config = dict(
    arch='vit',
    model='image classifier',
    dataset='photos of plants, animals and fungi (iNaturalist)',
    train_examples=155796,
    image_size=64,
    crop_scale_min=1,
    horizontal_flip=True,
    targets=['class'],
    num_classes=15,
    norm='layernorm',
    norm_position='pre',
    hidden_act='geglu',
    head_dim=64,
    fused_qkv=False,
    bias='all',
    qk_norm=False,
    layer_scale_init=1.0,
    parallel_block=False,
    moe='top_k',
    num_experts=8,
    moe_every=1,
    expert_mlp_ratio=2,
    experts_per_token=2,
    shared_expert=False,
    patch_size=[8, 8],
    conv_stem=False,
    layers=8,
    width=256,
    positions='rope',
    pooling='mean',
    loss='cross_entropy',
    residual_init='none',
    optimizer='nadamw',
    learning_rate=0.0019,
    beta1=0.9,
    beta2=0.99,
    eps=1e-06,
    max_steps=10100,
    batch_size=384,
    epochs=24.9,
    lr_schedule='cosine',
    final_lr_fraction=0,
    warmup_steps=1010,
    weight_decay=0.1,
)
Rows from expert 4 of block 2, named by matrix and row number. Rows with one number belong to one neuron. Each number is 128 + 24 x the weight over its row's rms, rounded and kept within 0 to 255. All counts start at 0. After the name is the row's rms in percent of the matrix's.
# gate: expert gate (model.blocks.2.mlp.gate, 8x512x256), inputs 86-171
# up: expert up (model.blocks.2.mlp.up, 8x512x256), inputs 86-171
# down: expert down (model.blocks.2.mlp.down, 8x256x512, transposed), outputs 86-171
gate.449 135 [116  94 146 146 107 127 135 122 135 122 144 164 182 135 125 134 170 140 134 127 133 155 163 137 156 112  98 140  83 108  99 130 151 133 142 127 162 100 180 146  88 118 123 164 150 125 104 126 155 130 114 136  88 139 146  87 133 111 127 109 123 137 129 161 126 166 152 113 103 130 134 113 111  97 120 100 126 137 171 172 102  81  82 124 158 131]
gate.450 084 [108 102 189 121 118 129 118 126 118  85 109 169 113 112 156  74 124 199 121 112 112 120 118 125 112 136 116 130 159  94 132 133 124 144 117 141  88  96 136 118 169  80 192  99 131  97 114 158 153 134 147 119 109 129 141 135 148 130 139 109 152 169 129 139  94 155 121 141 157 140 144 121 147 118 122 105 104 135 135 132 141 119 147 114 146 125]
gate.451 130 [156 137 165 125 136 154 116 158 155 134 123 114 107 114 115 134 143 131 159 149 173  84 115 178 122 160 125 127 133 128 100 119 139  80 106 118 118 104 130 110 102 149 137 142 137 121 101 125 131 146 139 121  97 154 124 145 152 145 121 144  64 133 156 127 135  90 132 127 124 123 144 142 113 165 112 182 123 115 139 127 180 152 113 161 130 158]
gate.452 072 [ 95 130 105 141 142 145  94 122 131 155 138 135 120  80 158 100 115 187 132 110 109  96 126 129 107 142 140 121 131 125 111 125 109 151 103 140 133 131 158 177 118 134 110 129 145 152 126 138 141 118 129 120 133 112 151 109 149 151  99 121 115 120  98 109 116 157 122 130 168 147 187 131  94 133 118 139 138 162 151 111 109  86  97 161 167 133]
gate.453 118 [112 135 111 119 170  89 121 135 146 140 177 106 127 118 152 124 128 130 164 140 100 116 135 167 113  96 116 109  93 143 165 137 167 107 112 140  92 148 120 139 131 127 127 154 110 149  90 114 143 115 116 109 132 122 127 161 137 119  75 125 117 145 153 156 117 118 118 118 141 133 128 114 141 165 136 130 148 117 127  89  96 157 122 135 134 129]
gate.454 075 [127 124 172  76 136 106 131 120 143 113 160 126 141 158 105 110 119 149 115 131 171 126 197 123 137  82 150  81 132 110 134 125 142 107 140 130 167 110 120 117 122 173 148 155 116  97 157 128 128 129 121 163 152 137 120 145 149 167 142 176 110  81 106 153 136  66 110 122 123 128 141 173 164 150  95 117 129 112 119 131 114 118 117 112 113 118]
gate.455 084 [117 137  94 122 119 139  90 107 155 146 163 171  74  90 115 129 154 149 157 159 154 147 107 125 138 109 132 150 136 136 144 146 116 159 124 101 162 135  99 134 112 158 139  66 125 129 168 126 141 134 133 147 159 102  86 131 106 158  96 152 119 150 176  94  74 113 120 127 139 112 140 138 179 141  81 128 109 145 130  75 120 144 154 122 179 120]
gate.456 111 [103 130 162 161 106 123 109  89 141 137 145 124 125 117 170 114 132 124 114 161 112 111 122 135 116 106 133  68 102 128 124 131 109 101  97 126 146 131 147 117 146  91 161 128  88 140 160 126 142 165 164 131 131  94 128 132 126 163 116 106  96 126 126 136 117 127 130 105 109 109 139 130 123 133  82  97 104 139 134 182 122 130 128 112 131 112]
gate.457 075 [116 111 129 127 157 128 167 128 163 135  98 133 134 135 112  68 139 167 121  70  94 137 136  98 159 127 118 156 134 115  97 119 144 143 116 160 119 118 140  85 139 165 154 136 134 120 181 168 128 135 103  92 120 124 148 115 151 116 117  92 130 181 137 143 168 152 131 102  92 122 147  89 109 138 175  99 144 110 120 166 135  45 123 142 110 161]
gate.458 091 [112 135 118 132 106 111 138 136 153  89 110 143 124 136 120 148 142 158 142 136 115 139 113 143 147  90 118 145 120  95 147 112 138 165 122 170 147  65 115 172 114 112 114 116 155 147 112 141 119 133 129 140  96 138 134 115 164 130 111 159 118 124 104 128  97 130 130 123 144 122 131 111 182 128  94 109  81 104 143 120 121 180 128 116 109 138]
gate.459 114 [128 133 125 108 104 108 109 108 128 126 128 127 127 138 111 162 118 142  95 125 148 113 149 101 138 134 175 135 141 115 106 160 105 140 134 151 160 107 135 144  89 121 129 113 161 125 110 128 143 114 149 147 152 137 124 104 155 155  80 153  89 125 129 137 174 120 104  72 111  57 136 137 180 149  87 147 108 100 167 133 106 140 148 149 116 145]
gate.460 111 [145  85 156 115 114 206 137  94 111 123 157 117 180  98 116 133 145 178  83 140 189 121 136 131 141  96 127 149 122 111 169 109 119 128 110 123 116 150 124 129 107 119 142 105  91  59  73 113 102 155 116 144 100 127 142 150 119 171 165 116  89 132 110  78 115 142 145 133 119 122 167 156 144  92 152 124  80 111 125 135 127  96 121 124 141 147]
gate.461 141 [126 131 151 106 140 179  89 106 120 136 124 138 137 155 136 150 126 147 138 199 168 135 105 184  96 172 132  84 145 156 104 134 118 152 103  92 106 122 139 102 135  90 130 136 113  97 134 107 176 133 130 103 150 161 149 127 170 119 120 124 117 155 135 132  81 129 141  77  70  67 148 129 148 111  99 155  96 122 145 164 162 158 133 130  82 135]
gate.462 069 [134 164 138 115 110 145  77 142 118 120 150 154 117 113 111 114 171 142  99 153 159 155 110 123 142  75 116 117 108  67 151 101 156 150 142 117 129  98 109 163 129 165 152 122  96 175 109 128  92 107 114 126  92 116 134 138 157 130 164 182 128 118  85 115  90  92 104 111 155 151 131 169 144 123 127 105 104 109 137 119 123 129 100  94 118 111]
gate.463 102 [105 114 153 205 164 152 127  97  92 148 130 133 122 129 108 108 131 161  62 131 112 128 174  92 102 134 100 117 105  88 117 113 121 166 154 115 110 136 141 110 127 115 144  99 132 136 122 118 107 131 129 137 113 157 154 129 132 121 151 126 112 166 111 145 146 136  97  94 137 100 144 143 119  74 120 102 122 111  88 120 124 120 101 104 127 157]
gate.464 049 [129  92 111 127 110  88 129 126 153 119 137 145 121 124 131 157 176 141 130 166 114 144 171 124 150 126 139 133 125  71 141 105 132 117 133 155 133 120 133 165  85 136 100 136 135 116 114 123 150 111 121 127 127 116 109 163 103  95 123 154 113 138  66 143 173 132  95  99 140 159 154 156  93  91 161 116 131 139 143 121 133 136  93 107 147 139]
gate.465 102 [141 152 112 108 127  99 121 133 148  95  86 124 160 116 118 138 182 145 135 144  90 153 179 139 152 111 126 169 138  59 136  84 161 139 130 144 146  89 124 154 103 120 114 165 155 125 148 117 128 142 114 151 140 142 136 116 173 116 136 169 154 151 112 133 130 121 112 125 156 154 142 125 138 109 131 121 104 162 167 122 126 139 126 138 142 172]
gate.466 075 [102 134 117 100 123 103 150 113 148 156 125 149 108 127 134 128 140 160 112 122 134  93 147 162 102  77 133 144 169  92 139 132 148 160 114 137 127  98 129 161 121 147 145 139 125 119 155 137 117 130 125 143 143 123 106 127 205 162 132 147 126 153 117 137 104 108 109  98 184 140 148 113 159  95 121  75 127 162 135 111 102 134 115 123 116 138]
gate.467 161 [138 105 111 117  89 131 125 134 119 134 121 108 122 124 133 168 147  90 155 158 117 137 115 130 185 160  98 160 110 128 109 115 129 137 142 115 173 142 177 146  68 148 119 111 161 120 104 156 142 131 140 131 120 127 125 104 141 146 112 152 118 135 101 121 141 108 138 108 130 134 108 129 114 152 133 131 103 108 142 118 114 111 139 110 124 160]
gate.468 095 [136 138 174 133  94  98  88 133 140 147 133 143 107 140 138 138 165 138 159 129 131 161 163 138 166  98 125 140  92  76 144 105  98 147 162 143 146 107 155 158  77 148 155 152 108  98 116 151 172 127 104 161  81 143 106  95 155 111 140 144 113 123 121 145 160 113 129 106 129 139 138 132 150 118 128  81 130 106 140 135 123 111 129 105 156 124]
gate.469 063 [130 145 156 149  95 177 155  94 112 110 110 131 141 156 116  83 116 143 105 119 101 111 175  61 129 102 170 100 119 103 126 153  97 115 160 136 119 106 137 135 101 125 119 111 113 151 127 146 120  84 125  93  98 131 122 103 145 109 140 116 126 179 115 117 150 133 128 105 153 133 144 165 174 108 118 150  86 136  95 146 141 116 183 114 147 121]
gate.470 072 [108 111 130 193 120 107 125 145 159 108 125 145  88 118 111 116 156 132 137 151 112 127 126 116 128  80 134  83 106 127  99 144 149 105 131 170 161 121 134 134 125 123 113  81  88 158 131 107 127 117  90 140  94 152 123  89 107 102  90 202 134 143 126 153 128 158 147 146 156 144 133 140 121 131 111 153 124 138 142 139 165 166 109 127 100 118]
gate.471 051 [135 186 169 111 149 136 158 128 111 126 153 133  94 116 177 104 194 138 117 125 127  79 134 140 102 125 135 145 153  97 130 148 124 144 162 160 149 119  97 143 128 112 133 130 123 123 131 131 120 122 114 106 144 138 131 133 128  92 129 151 116 128 140 102 132 135 137 188 199 156 117 109 159 101 157 152 119 115 160 134 151 117  94 118 118 153]
gate.472 096 [139 142 133 151 115 109 129 149 170 149 136 109 120 116 130 139 159 124 153 141 111 108 173 146 125 100 132  92 143 117 137 127 150 104 120 137 122 128  94 122 115 143 143 110 109 154 110 110 109 118  72 134  99 150 112 162 126 118 121 138  92 188 169 104 151  92 152 127 179 154 126 157 134 109 123 137 127 127 106 130 138 110 133 135  99 142]
gate.473 066 [ 96 111 155 162  98  98 141 112 136 137 118 160 120 161 116  98 172 175 117  90  99 123 157 106 139 114 140 160 155  71 155 118 147 157 153 176 129 103 125 147  94  97 149 142 170 111  92 157 115 136 125 182 111 116 136 122 162 164 149 141  97 140 130 119 126 116 119 124 118 138 175 123 143 114 120 114 110 115 154 164 149  65 105 135 149 115]
gate.474 087 [133 152 165  87 145 155 146  92  99 134 128 138 125 137 124 151 120 132 109 142 159 130 146 138 103 127 157 100 164  94 125 128 149 144 135 169 111 119 125 132  88  90 137 117 118  88 138 119 124 116 112 109 140 121 136 164 195 140 157 130  98 158 132  93 119 129 133 120 139 121 155 117 188  72  96 131  78 113 139 114 100 157 132 123  92 199]
up.449 131 [117 154 128 117 140 127 125 153 114 119  87  92 101 132 139 121 130 125 130 124  87 115 101 111 128 139 130 131 148 130 142 121  96 142 120 128  86 150  88 140 146 145 166 109 100 124 175 128 116 128 142 149 120 118 129 117 139 135 170 154 132 137 115 108 129  74 110 131 139 123 140 144 174 147 118 149 105 109  79  62 148 147 184 132  77 112]
up.450 074 [126 129  84 106 132 122 109 154 120 134 109 122 107  76 117 154 158 127 175 111 164 117  93 151 125  81 100 140 131 139 131 124 189 122 127 133 165 117 146 123 111 142 106 133 135 121 132 157 146 143 106 128 108 126 150 132 103 105 143 144 132 117 106 157 124 116 134  94 180 159 162 108  86 121 153 113 141 111 100 129  99 120 143 132 158 135]
up.451 134 [134 114  97 132 115 117 126 107 102 101 126 145 145 131 168 138 126 149  89 109 114 171 138  91 136  95 131 136 109 128 156 130 130 180 155 159 120 153 137 150 142 107 124 127 128 125 162 131 122  87 140 141 134 118 138 114 135 129 120 114 199 117  89 143 113 155 119 134 141 114 128 100 146 113 133  83 129 150 129 117  80  98 147  96 118 114]
up.452 076 [146 122 123  93 146 129 108 140  86  64 138 183 116 173 103 153 135 141 141 119 105 102 106 133 162 104 125 102 147 100 126 116 146 125 119 155 202 120 161 134 112 108 148 167 105  95 103 121 145  72 102 130 140 128 171 105 152  77 163 144 135 128 147 161 119 111 118 124 165 144 156 132 169 144 140 104 130  87 125 102 106 111 132 112  90 162]
up.453 131 [147 119 162 120 133 164  93 114 130 100 112 162 158 190 119 125 103 144  97 152 152 114 149 146 109 126 156  95 155 134 116 112 113 123 122 114 116  95 122  90 121  99 168 151 110 111 149 162 118 137 167 124 126 130 179 109 139 133 154 131 139 120 141 134 102 125 140 141  88 118 142 150 114 100 112 129  96 148 160 194 162 141 136 107 105  97]
up.454 065 [115  80 108 113  96 137 170 121 142 178 132  92 121 202 135 156 120 145 138 141 112 136 126 127 158  92 160  90 109 160 163 117 128 145 158 163 115 121 104 116 128 122 125 122 156  76 114 113 151 165 120 116 110 122 147 126 132 130 109 183  97 132  99 165 109 127 155  92  82 133 146 146  94 126 112  96 113 116  86 138 128 132 164  82 118 133]
up.455 088 [114 139  67 114 126 135 122 116  79 131 106 132 135 156 130 140 115  98  89 113 137 111 136 119  97 110 126 146 134 133 139 145 137 177 114 137 109 152 129 117 145 131 118 131 156 144 132 119 110 141 191 125 173 115 124 120 119 125 127 130 126 161  96 139 173 115 114 117 110 137 133 128 118 144 122 123 132 137 117 116 119 134 134  99 129 127]
up.456 116 [114 145 150  67 148 155  86  90 130 130 130 114 113 132 109 118 102 129  99 131 157 114 140 104 130 110 159 117 129 126 115 104 130 158 127 109  98 147 127 114 135 119 136 127 119  67 107 118 114 159 129 122 121 125 128 106 156 142  99 151 106 174 103 142 134  46 129  76 116 122 150 166 152 183 129 111 127  94 116 110 174 134 151 129  70 126]
up.457 071 [164 147 126  78 109 110  94 104 107 108  93 175  98 150 131 117 116 108 144 166 132 107 155 121 112 127 179 108 147 126 134 124 114 159 129 123  72 120  94 142 154 121 128 121 136 179 113 120 128 124 192 162 120 117 136 162 132 118 141 138 179 121 164  97  90 106  95 146 188 174 152 169 139 124 115 139 102 136  99 124 132 167 130 127 116  85]
up.458 085 [122 108 177 160 122 157  84 124 129 127 144  92 118 118 153 121 154 117 118 117 121 136 167 126 157 107 127 111 164 143 150 118 136 105 122 112 130 150 126  82 144 107 160 121 121 105 148 122 159 130 112 100 110 117 161 132 104 161 136 122 154 145 149 125 143 170 146 148  98 120 131 145  95 120 165 114 153 126 124 145 123  71 138 125 125  86]
up.459 109 [124 144  94 116 112 144 126 105 114 127 156 134 147 137 101 147  79 120 106  92 126 108  77 102 111 100 176 124 145 162  85 162  94 127  98 141 143 154 142 165  78 131 116  97 133 154 114 102 135 127 176 143 188 116 106 116 118 147 101 164 109 126 122 126 145 164  90 108 111 110 108 153 139 141  91 136 129 120 148 139 103 174 152 138 151 125]
up.460 114 [141  83  97 127 106 138 154 121 133 146 146 113 155 126 139 148 153 123  81 146 137 148 133 106 132 104 100 139  99 130 152 128 141 136 120 153 139 149 141 133  90 130 124 124  99 101  87 111 114 135 121 166  92 134 116 129  78 152 163 141  90 118 137  96 155 135 124 133 106 121 119 144 133 112 143 118 104  79 119 133  89 123 126 124 145 183]
up.461 138 [123 135 104 171  92 117 155 128 113 118 147 116 108 111  98 131 143 118 112 124 113 144 151  95 154 109 133 143  92 112 100 130 123 126 139 158 153 146 116 155 118 144 131 105 162 166 134 140 136 157 134 146 126 120 125 102 105 127  90 158 103 116  99 123 169 127  82 168 119 149 111 127 129 146  99  90 121 145 139 113  96 107 133 123 187 113]
up.462 068 [101 136 139 114 113  90 144  98 143 130 156 131 169 131 134 149 119 118 136 133 129 137 167 133 144 115 145 190 128 131 168 141 103 135 138 148 126  86 129 132 124  65 130 108 138 109 135 128 100 146 106 154 131 134 139 125 144 167  68  95 138 106 133 140 150 124 134 134 136  97 132 119 146 132 113 146 112 126 105 132 112  88 102 117  93 145]
up.463 094 [132 130 117  93  92 108 147 130 161 106 141 147 125 149 121 139 115 113 132 137 105 121  98 112 136 101 203 132 136 135 158 118 112 133 129 138 133  76 124 172 130  96 136 160 134 111 104 134 133 134 115 170 159 156  92 132 108 161 143 116 146 115 173 108  97 105 122 151  95 100 115 137 119 168  84 158  90 149 135 169 139 162 131 113 140 116]
up.464 053 [165 115 147 149 155 107 101 137 112 135 102 111 122  99 101 123 127  91 119 155 148 115 134  82 127 170 112 134 139 148  84 149 147 120 106 122 167 102  90 105 119 141  89 131  99  91 147  96 163 131 116 122 147 152 135 132 138 143 111 116 112 149 180 141 128 125 118 108 148 103 115 139 127 133 132 132 117 156 133 169 125 200 121 155 129 133]
up.465 084 [140 145 128 183 117  89 143 156 121 138 195 146 125  85 126 101 123 134 132 123 165 103  68 137  94 112 156 112  94 148 115 172 183  81 155 134 111 113 150 155 140 152 156  95 100 161 104 112  85 127 131 146 116 113 145 136 145 146  91 161 126 121 113 159 130 112 127 113 178 146 105 150 107 143 108 126 141 131 114 111 134 149  75 107 134 118]
up.466 065 [ 65 153 121  75 113 168 141 149 128 105 103 140 136 157 145 123 118  96 171 144 171 148 150 156 117 140 167 118 115 119 161  88 124 116 116 147 126 106 145 130 123 123 126  80 164 114  92 159 105 137  94 134 169 109 129 112 146 163 107 160 138  79  89 124 145 118 137 115 128 125 132 148 148 159 135 141 111 162 121 133 134 155 165 121 145 135]
up.467 170 [128 107 120 146  75 146 144 108 118 152 138 140 134 123 118 143 116  82 135 150 120 139 109 129 145 156 121 154 100 153 137 135  98 140 121 121 151 161 155 145  86 149 101 109 141 141 100 141 118 140 153 145 115 120 115 149  98 165 141 154 124 126 107 107 156 124 117 138 122 156  73 121  92 113 154  82 105 105 124 123  99 121 163 109 168 123]
up.468 081 [ 89 156 110 128 119 110 158 117  88 111 137 127 141 108 134 140 118 119 104 130 125 127 135 106  96 128 149 100 143 118  93 140 146 133 142 141 135 108  97 132 128  76 152  85 146 142 128 144 102 114 127 159 165 155 162 127 127 147 106 115 151 127 147 118 178 118  99 148 125 105 140 100 117 152  91 140 123 129 133 106 169 143 123 128  70 136]
up.469 058 [131 106 164 138 111 117 124 172 172 128 110 131  70 117 166 108 102 153 167 136 132 123 113 136 142 151 161 151 107 111 117 110 100 106 113 135 166 123 130 143 168 127 117 141 108 107  90 127 140 154 134 150 153 151 123 111 170 167 122 165 129 103 116 164  88  69 147 111 106 145 101 130 122 124 118 115 142 171 167 130 122 104 110 134 129 156]
up.470 072 [110 159 140 173 184 108 129 130  87  98 141 105 148  84 141  91 144 112 128 100  93 103 140 123 140 185 123 164 143 102  81 161 151 109 146 117 105 176 134  88 172 149 153 178 162 136 128 110 120  94 140 150 120 121 137 147 110 118 122 108 140 152 161 121 138 111  98 149 156  94 148 151 140 133 153 147 139 131 111 114 113  81 127 162 128  97]
up.471 054 [100 120 147  92  92  83 116 119 111 144  86 150  75 114 165 142 137 156 169 115 116 140 134 134 145 126 122 159 111 127 151  93 133 131 103 147 151 116 145 169 192 152 121  93 197 148 113 147 143 132 128 126 133 158 136 108 132 129 122 136 114 109 138 108 142 125 118 166 170  85 129 108 118 103 149 134 109 141 142 128 160 114 108  98 133 123]
up.472 098 [129 145 126 142 158 120 143 182 179 170 126 127 148 112 135 136 135 122 145 151 133  98 173 156 112 102 156 103 140 132 165 113 145  97  92 128 114 107 104 101 133 159 153 105 103 139 110 142  91 140  69 134 119 136 130 177 109 109 148 127  79 159 168 111 146  91 137 118 163 150 160 176 118 132 127 120 140 120  88 126 136 134 136 145 102 141]
up.473 059 [ 87 104 100  85 119 150  92 121 111 129 121 121 121 117 123 124 124 134 139 165 183 145 166 155  75 190 130 118 162 135 145 140 116 140 112 137 104  84 148 109 150  99 118 109 173  88 127 140 121 130 122 143 147 161  93 110 139 154 110  93  91 159 171 103 111 128  96 164 128  90 129 136 133 133 127 172 113 124 101 122 139 119 119  82 134 112]
up.474 078 [102 101 133 171 118 143 113 122 155 132 129 153 116 139 113 119 104 146 138 132 135  91 129  73 124 123 117  78 126 132 129 148 130 129 120 159 120 112 178 120 161 127 105 111  99 118 140 111 168 117 132 101 136 135 154  84 116  99 103 172 130 141  95 171 173 125 126  86 136 143 155 152 144  80  93 138 104 119 134 149 129 114 115 106 106 105]
down.449 132 [132 127 151 107 155 117 117 139 144 137 114 100 110  91 141 114 140 178 154  92 124 132 157  98 119 138  87 121  70  87 132 146 149  93 160  99 186 119 143 133 130 149 123 176 148 131 129 110 127 152 158 106 134 103  79 109 150 135 125 103 152 147 125 137  83 112 151 101 151 114 111 118 149 117 132 145 131 106 160 135 105 130 117 147 171  99]
down.450 081 [106 127 105 111 104 139  99 117 135 112 102 161 106  90 166 108 158 163 114 105 132 116 123 116 102 118 136 126 135  93 144 106 137 110 127 130 101 119 160 119 118 130 127 103 153 131  97 177 179 136 131 154 117  96 130 104 170 159  81 119 113 105 116 165 118  73 119 121 144 122 124 166 117 152  88 103 104 156  92 122 177 105 132 157 162 129]
down.451 147 [178 134 141 106 143 151 148 161 113 114 110 134  78 140 130 108 156 145 133 103 145 139 138 117 144 150 118 156 131  95 106 156 119  99 205  87 124  95 133 137  99 173 114 131 125 149 153 123 137 106 125 112 116 119  96 144 130 151 140 108 149 154 103  96 115 144 147 138 121 107 128  97 147 130 169 166 124 158 125  83 117 124 123 122 134 133]
down.452 070 [107 115 146 144 104 166 115  70 144  74 114  98 117 143 104 111 132 114 138 119 156 159 151 112  91 125 131  86 154 108  90 103 154 116  72 170 110 129 130 114 149 153 185 122 116 154 137 135 152 103 106  75  93 114 124 105 141 117 136 180 142 123 102 128 104 155 163 123 136 136 104 135 150 119 155  99 111 109 128 159 141  72 153 114 124 103]
down.453 138 [149 141 178 110 118 121 108 127 116 123  94  95 136 165 170 106 144 101 141 171 116 104 170 130 110 139 142 103 136 107  99  73 107 131 131 101  82 127  86 135 163 120 162 119 114 152  91 149 143 145 121 114 109 143 137 147 152 101 127 114 164 136 133 133 119 139 153 155 149 130 137 143 148 141 113 138 168 148 107 108 135 130  92 116  76 137]
down.454 068 [148 144 120 106 111 144 122 166 124 150 104 108 116  92 164 129 165 126 145 117 151 116 131 151 131 143 102 139 154 115 123 136 147  93 147  90 121 131 140 151 157 109 133 112 142 121 130 128  71 129 120 130 161 117 144 161 107 155 128 105 155 142 104  99 129 132 161 150 190 127 126 156 112 142  67 152 179 145 143 108 124 141  59 107 154 111]
down.455 086 [175 149 158 163 109 113 179  91 107 146 155 164 107 152  93 144 114 141 118 129 121 101 132 108 111  88 132 105 112 132 109 128  98 156 141 133 106  98 117 139 104 149 171 111 129 114 133 140 175 124 164 135 101 170 108 121 102 158 131 134 128 137 138 145 156 141  92 134 129  79 137 127 147 114  89  97  77 195 121 123 113 165 138  87 132  97]
down.456 110 [144 144 136 110 125  82  96 127 165 110 113  80  79 119 135 124 176 138 154 129 105 116 121 156 160 141 114 140 132  77 155 121 153 117 150 131 127  74 135 146 134 137 153  88 196 143 104 165 115 138 137 152 129 133 102  90 150 141  70 147 170 119 127 157  76 109 134 147 180  97 133 118 173 133 111 143 136 138 161 102 123 143 126 147 146 149]
down.457 071 [126 145 151 120 137 141 150 120 123 130 120  88 158  80 139 133 127 156 139  93 130 132 153 133 101 118 110 136 113  79 127 182 156 131 133 131 103 211 121 125 133 120 118  98 101 129 161  77 145 154 111 118 105 113 127  97 137 130  96 107  81 128 115 129 131 157 168 114 111 135 147 122 131  99 187 131  72 162 101 114 122 117 153 148 110 148]
down.458 092 [142 123 138 141 126 148 113 153 132 115 153 142 111 109 150  94 138 129 103 101 152 113 113 120  87 113 138  72  98 107 124 155 126  99 140  99 127 153 120 122 122 113 162  65 129 136 126 136 104 131 142 129 143  84 141 100 119 177 123 139  86 121 106 117 102 123 123 120 134 144 121 173 149 133 114 115 164 116 113 117 132 143 161 117 135 112]
down.459 113 [132 139 126 126  86  91  85 115 131 107 129 136  84 160 112 162 131 135 109 171 125 142 119 167 122 136 146 107 166 120 146 109 132 174 125 153 137 160 119 147 142 110 160 102 138 112 122 132 154 146 123 182 118 132 144 108 124 172  86 154  93 146 138 154 158  71  91 123 108  94 128 144 161 130  66 110 131  99 116 135 156 146 132  79 120 167]
down.460 106 [168 160 136 149 143 107 105 186 183 138 125 125  86 131 148 111 118 132 147 147  99 103 114 128 163 109 170 101 125 180 109 117 120 120 139  74 137  95 121 130 166 125 156  91 116 110 145 116 138 111 124 138 138 132 109 149 134 124  81 114 179 149 127 127 100  94 126 115 149  92 156 140 157 206  83 136 145 145 112 127 152 172 114 106 119 182]
down.461 137 [140 134 104 130 123  70 143 126 121 118 138 141 121 172 120 133 140 106  95 149  98 131 113 128 140 126 140 132  89 103 150 110 158 142 120 127 121 155 113 122 110 109 126 149 141 150  97 127 105  98 152 182 120 173 123 138 108 118 127 132 141 102 145 166 153  96  84 149  91 157 110  96  77  99 125 122 126 119 136 118 138 132 112 124 148 162]
down.462 067 [156 133 126 101 130  97 134 139  59 101 145 138 142 109 119 130  98 136 156 146 114 147 101 126 141 135  99 153 141 117 104 144 122 137 139 131 126 117  94 139 138 107 136  84 140 145 126  78 137 130 159 118 116 134 156 191 108 145 161 123 182 136 112  72 107 184 125 140 153 130 171 112 114  84 112 120  96 119 106  89  78 167 161 144 132 129]
down.463 099 [122 116 133  96 114 135 168 156 123 127 121 136 125 110 115  99  96 159 118 120 140 176  99 111 137 103 111 181 141  90 164 115 120 162 129 127 126 160 118 121 118  67 116 191  73 150 158 171 104 107 135 160 120 156 136 147 123 119 145  80 125 115 158 114 130 140 118 128  97 116 116 103 103 146 162 123 108 146  90 132 142 105 117  77 127 125]
down.464 044 [146  84 136 141 127 147 136 131 132 113 168 106 104 151 121 103  89 112 128 146 106 134 150  93 155 104 108 123  91 125 146  94 151 131 132 123 101 100 168  78 140 175 108 178 129 140 121 130 156  94  99  60 135 133 116 137 107 134 111 161 135 124 127 170 138 109 122 106 135 175  80 120 114 121 154 144 132 155 129 178 139 112 173 136 132 155]
down.465 084 [158 155 120  74  88 115 163 153 145 166  91 109 152 113 146 114 164 139 139 123 175 159 145 133 145 139 156 168 132  89 110  60 109 102 117 109  94 148  91 162 103 115 114 118 165 125 132 115 111 146 136 178 173  93  97 111 139 123 145  88 125 105 143 102 142 140 107 132 140  93 133 160 157 129 112 172 152 106 119 100 154 106  85 113 129 128]
down.466 067 [160 104 132 104 164 152 160 162 135 107 136 121 148 115  95 135 120 101 124 118 157  94  95 133 124 118 123 135 140 162 177 117 146 118 149 148 124 117 114 124 115 117  85 158 118 124 139  89 158 133 111  73  89  78 166 160 112 102 137 119 126 111 102 118  71 125 131 110 139 171 138 121 126 110 168 165 140 112 122 122 117 110 149 130 127 153]
down.467 164 [148 155 119 124  83 157 127  93 115  88 117 182 155 124 121 122 136 163 104 141 132 140 101 139 135 107 180 131 171 155 113 110  64 147 125 140 112 115 106 159  93 130 141  82 101 123 140 110 155 110 164 141  99 149 149 150 134 117 158 120 151 124 168 107 134 173 116 150 120 103 152 175 157 139 120 112  88 202 112 127 137 138 141 110 143 150]
down.468 094 [125 142 164 117 129 116 108 149 123 134 124 106  78 131 178  96 147 151 137 141 118  91 160 125 132 146 134 106 124  74 143  95 146 108 153  98 123 122 123 104 165 136  92 152 134 116 103 147 136 119  95 118 104 116 155  92 149 124  93  89 130 155 130 144 133  97 151 151 106 141 118 126 151 115 138 144 168 115 123 113 131 104 130 139 124 118]
down.469 056 [145 163 104 109 141  64 152 138 122 128 132 144  95 132 149 138 149 161 162  82 118 122  90 128 119  96 177 163 110 102 152 127 131 123 131 161 114 117 112 161  93  98 161 121 122 113 140 117 152 128 169 168 124 138 122 180 150 101 108 128 127 121 164 143 147 122 127  90 132 118 114 128 137 141 136  94 113 119 118 110 100 129 136  87 161 122]
down.470 071 [119 141 147 155 144 109 133  98  80 148 169 117 160 135 128 117 118 135 112 125 127  89 119 104 124 107 117  91 145  90  88 132  99 144 175 115 136  99 175 116 129 119 122 116 125  92 124 124 151 127 143 105 126 131  99 136 133 134 113 132 117 129  77 133 160 131 131  78 144 124 150 127 123 107  97 112 102 144 123 117  83 139 149 113 152 123]
down.471 049 [160  92 149 168 129 118 138 181 149 132 139 149 137 106 135 120 136 118 123 151 142 122 119 153 122 121 152 107 132 249 158 115 139 117 137 153 113  59 115 112 123  80  93  98  99  79 158 148 131 151  93 138 121 101 119 126 133 159 129 130 100 134 152 145 148 127 146 136 143 155 160 130 122 147  99 135 118 148 129 164 157 145 135 111 130 113]
down.472 104 [137  91 118 149 152 116 109 108 111 141 139 113 153 156 108 127 100 101 132 161 101 140 102 129 117  90  99 141 124 178 138  92 139 161 117 146 137 129 162 109 123  99 131 132 108 104  96 151  82 158 139 129 132 155 150  95 153  95  98 176 126 112 104 166 138 134 100 124 116 163 143 118 108 135 124 151  91 116 114 122 173 160 110 142 116 126]
down.473 057 [131 108 130 128 163 146 134 106 156 139 150 123 140 101  85 148 128 106 129 116 141 108 113 134 152  99 128 119  84 163 133 176 176  91 147 116 156 116 134 129 133  90  90 117 127 141 120 125 123 141  93 105 123 110 137 134 125 104  93 141 139 135 128 122 114 156 155 131 138 142 140  99  78 118 153 133 120 151 149 179 107 154 135 119 136  91]
down.474 083 [144 148 130 132 151 144 146 162 115 126 139 133  88 119 151  92 153 114  83 132 157  70 139 175 111 139 143 102 130  85 143 153 179 136 152 125  97 149 105 100 134 106  83 115 136 121 130 128 111 100 101 145 141 109 117 167 114 127 127 143 147 112 100 115 112  85 109 126 150 147 144 108 117 102 104 119 153 118 133 116 154 148 106 115 146 149]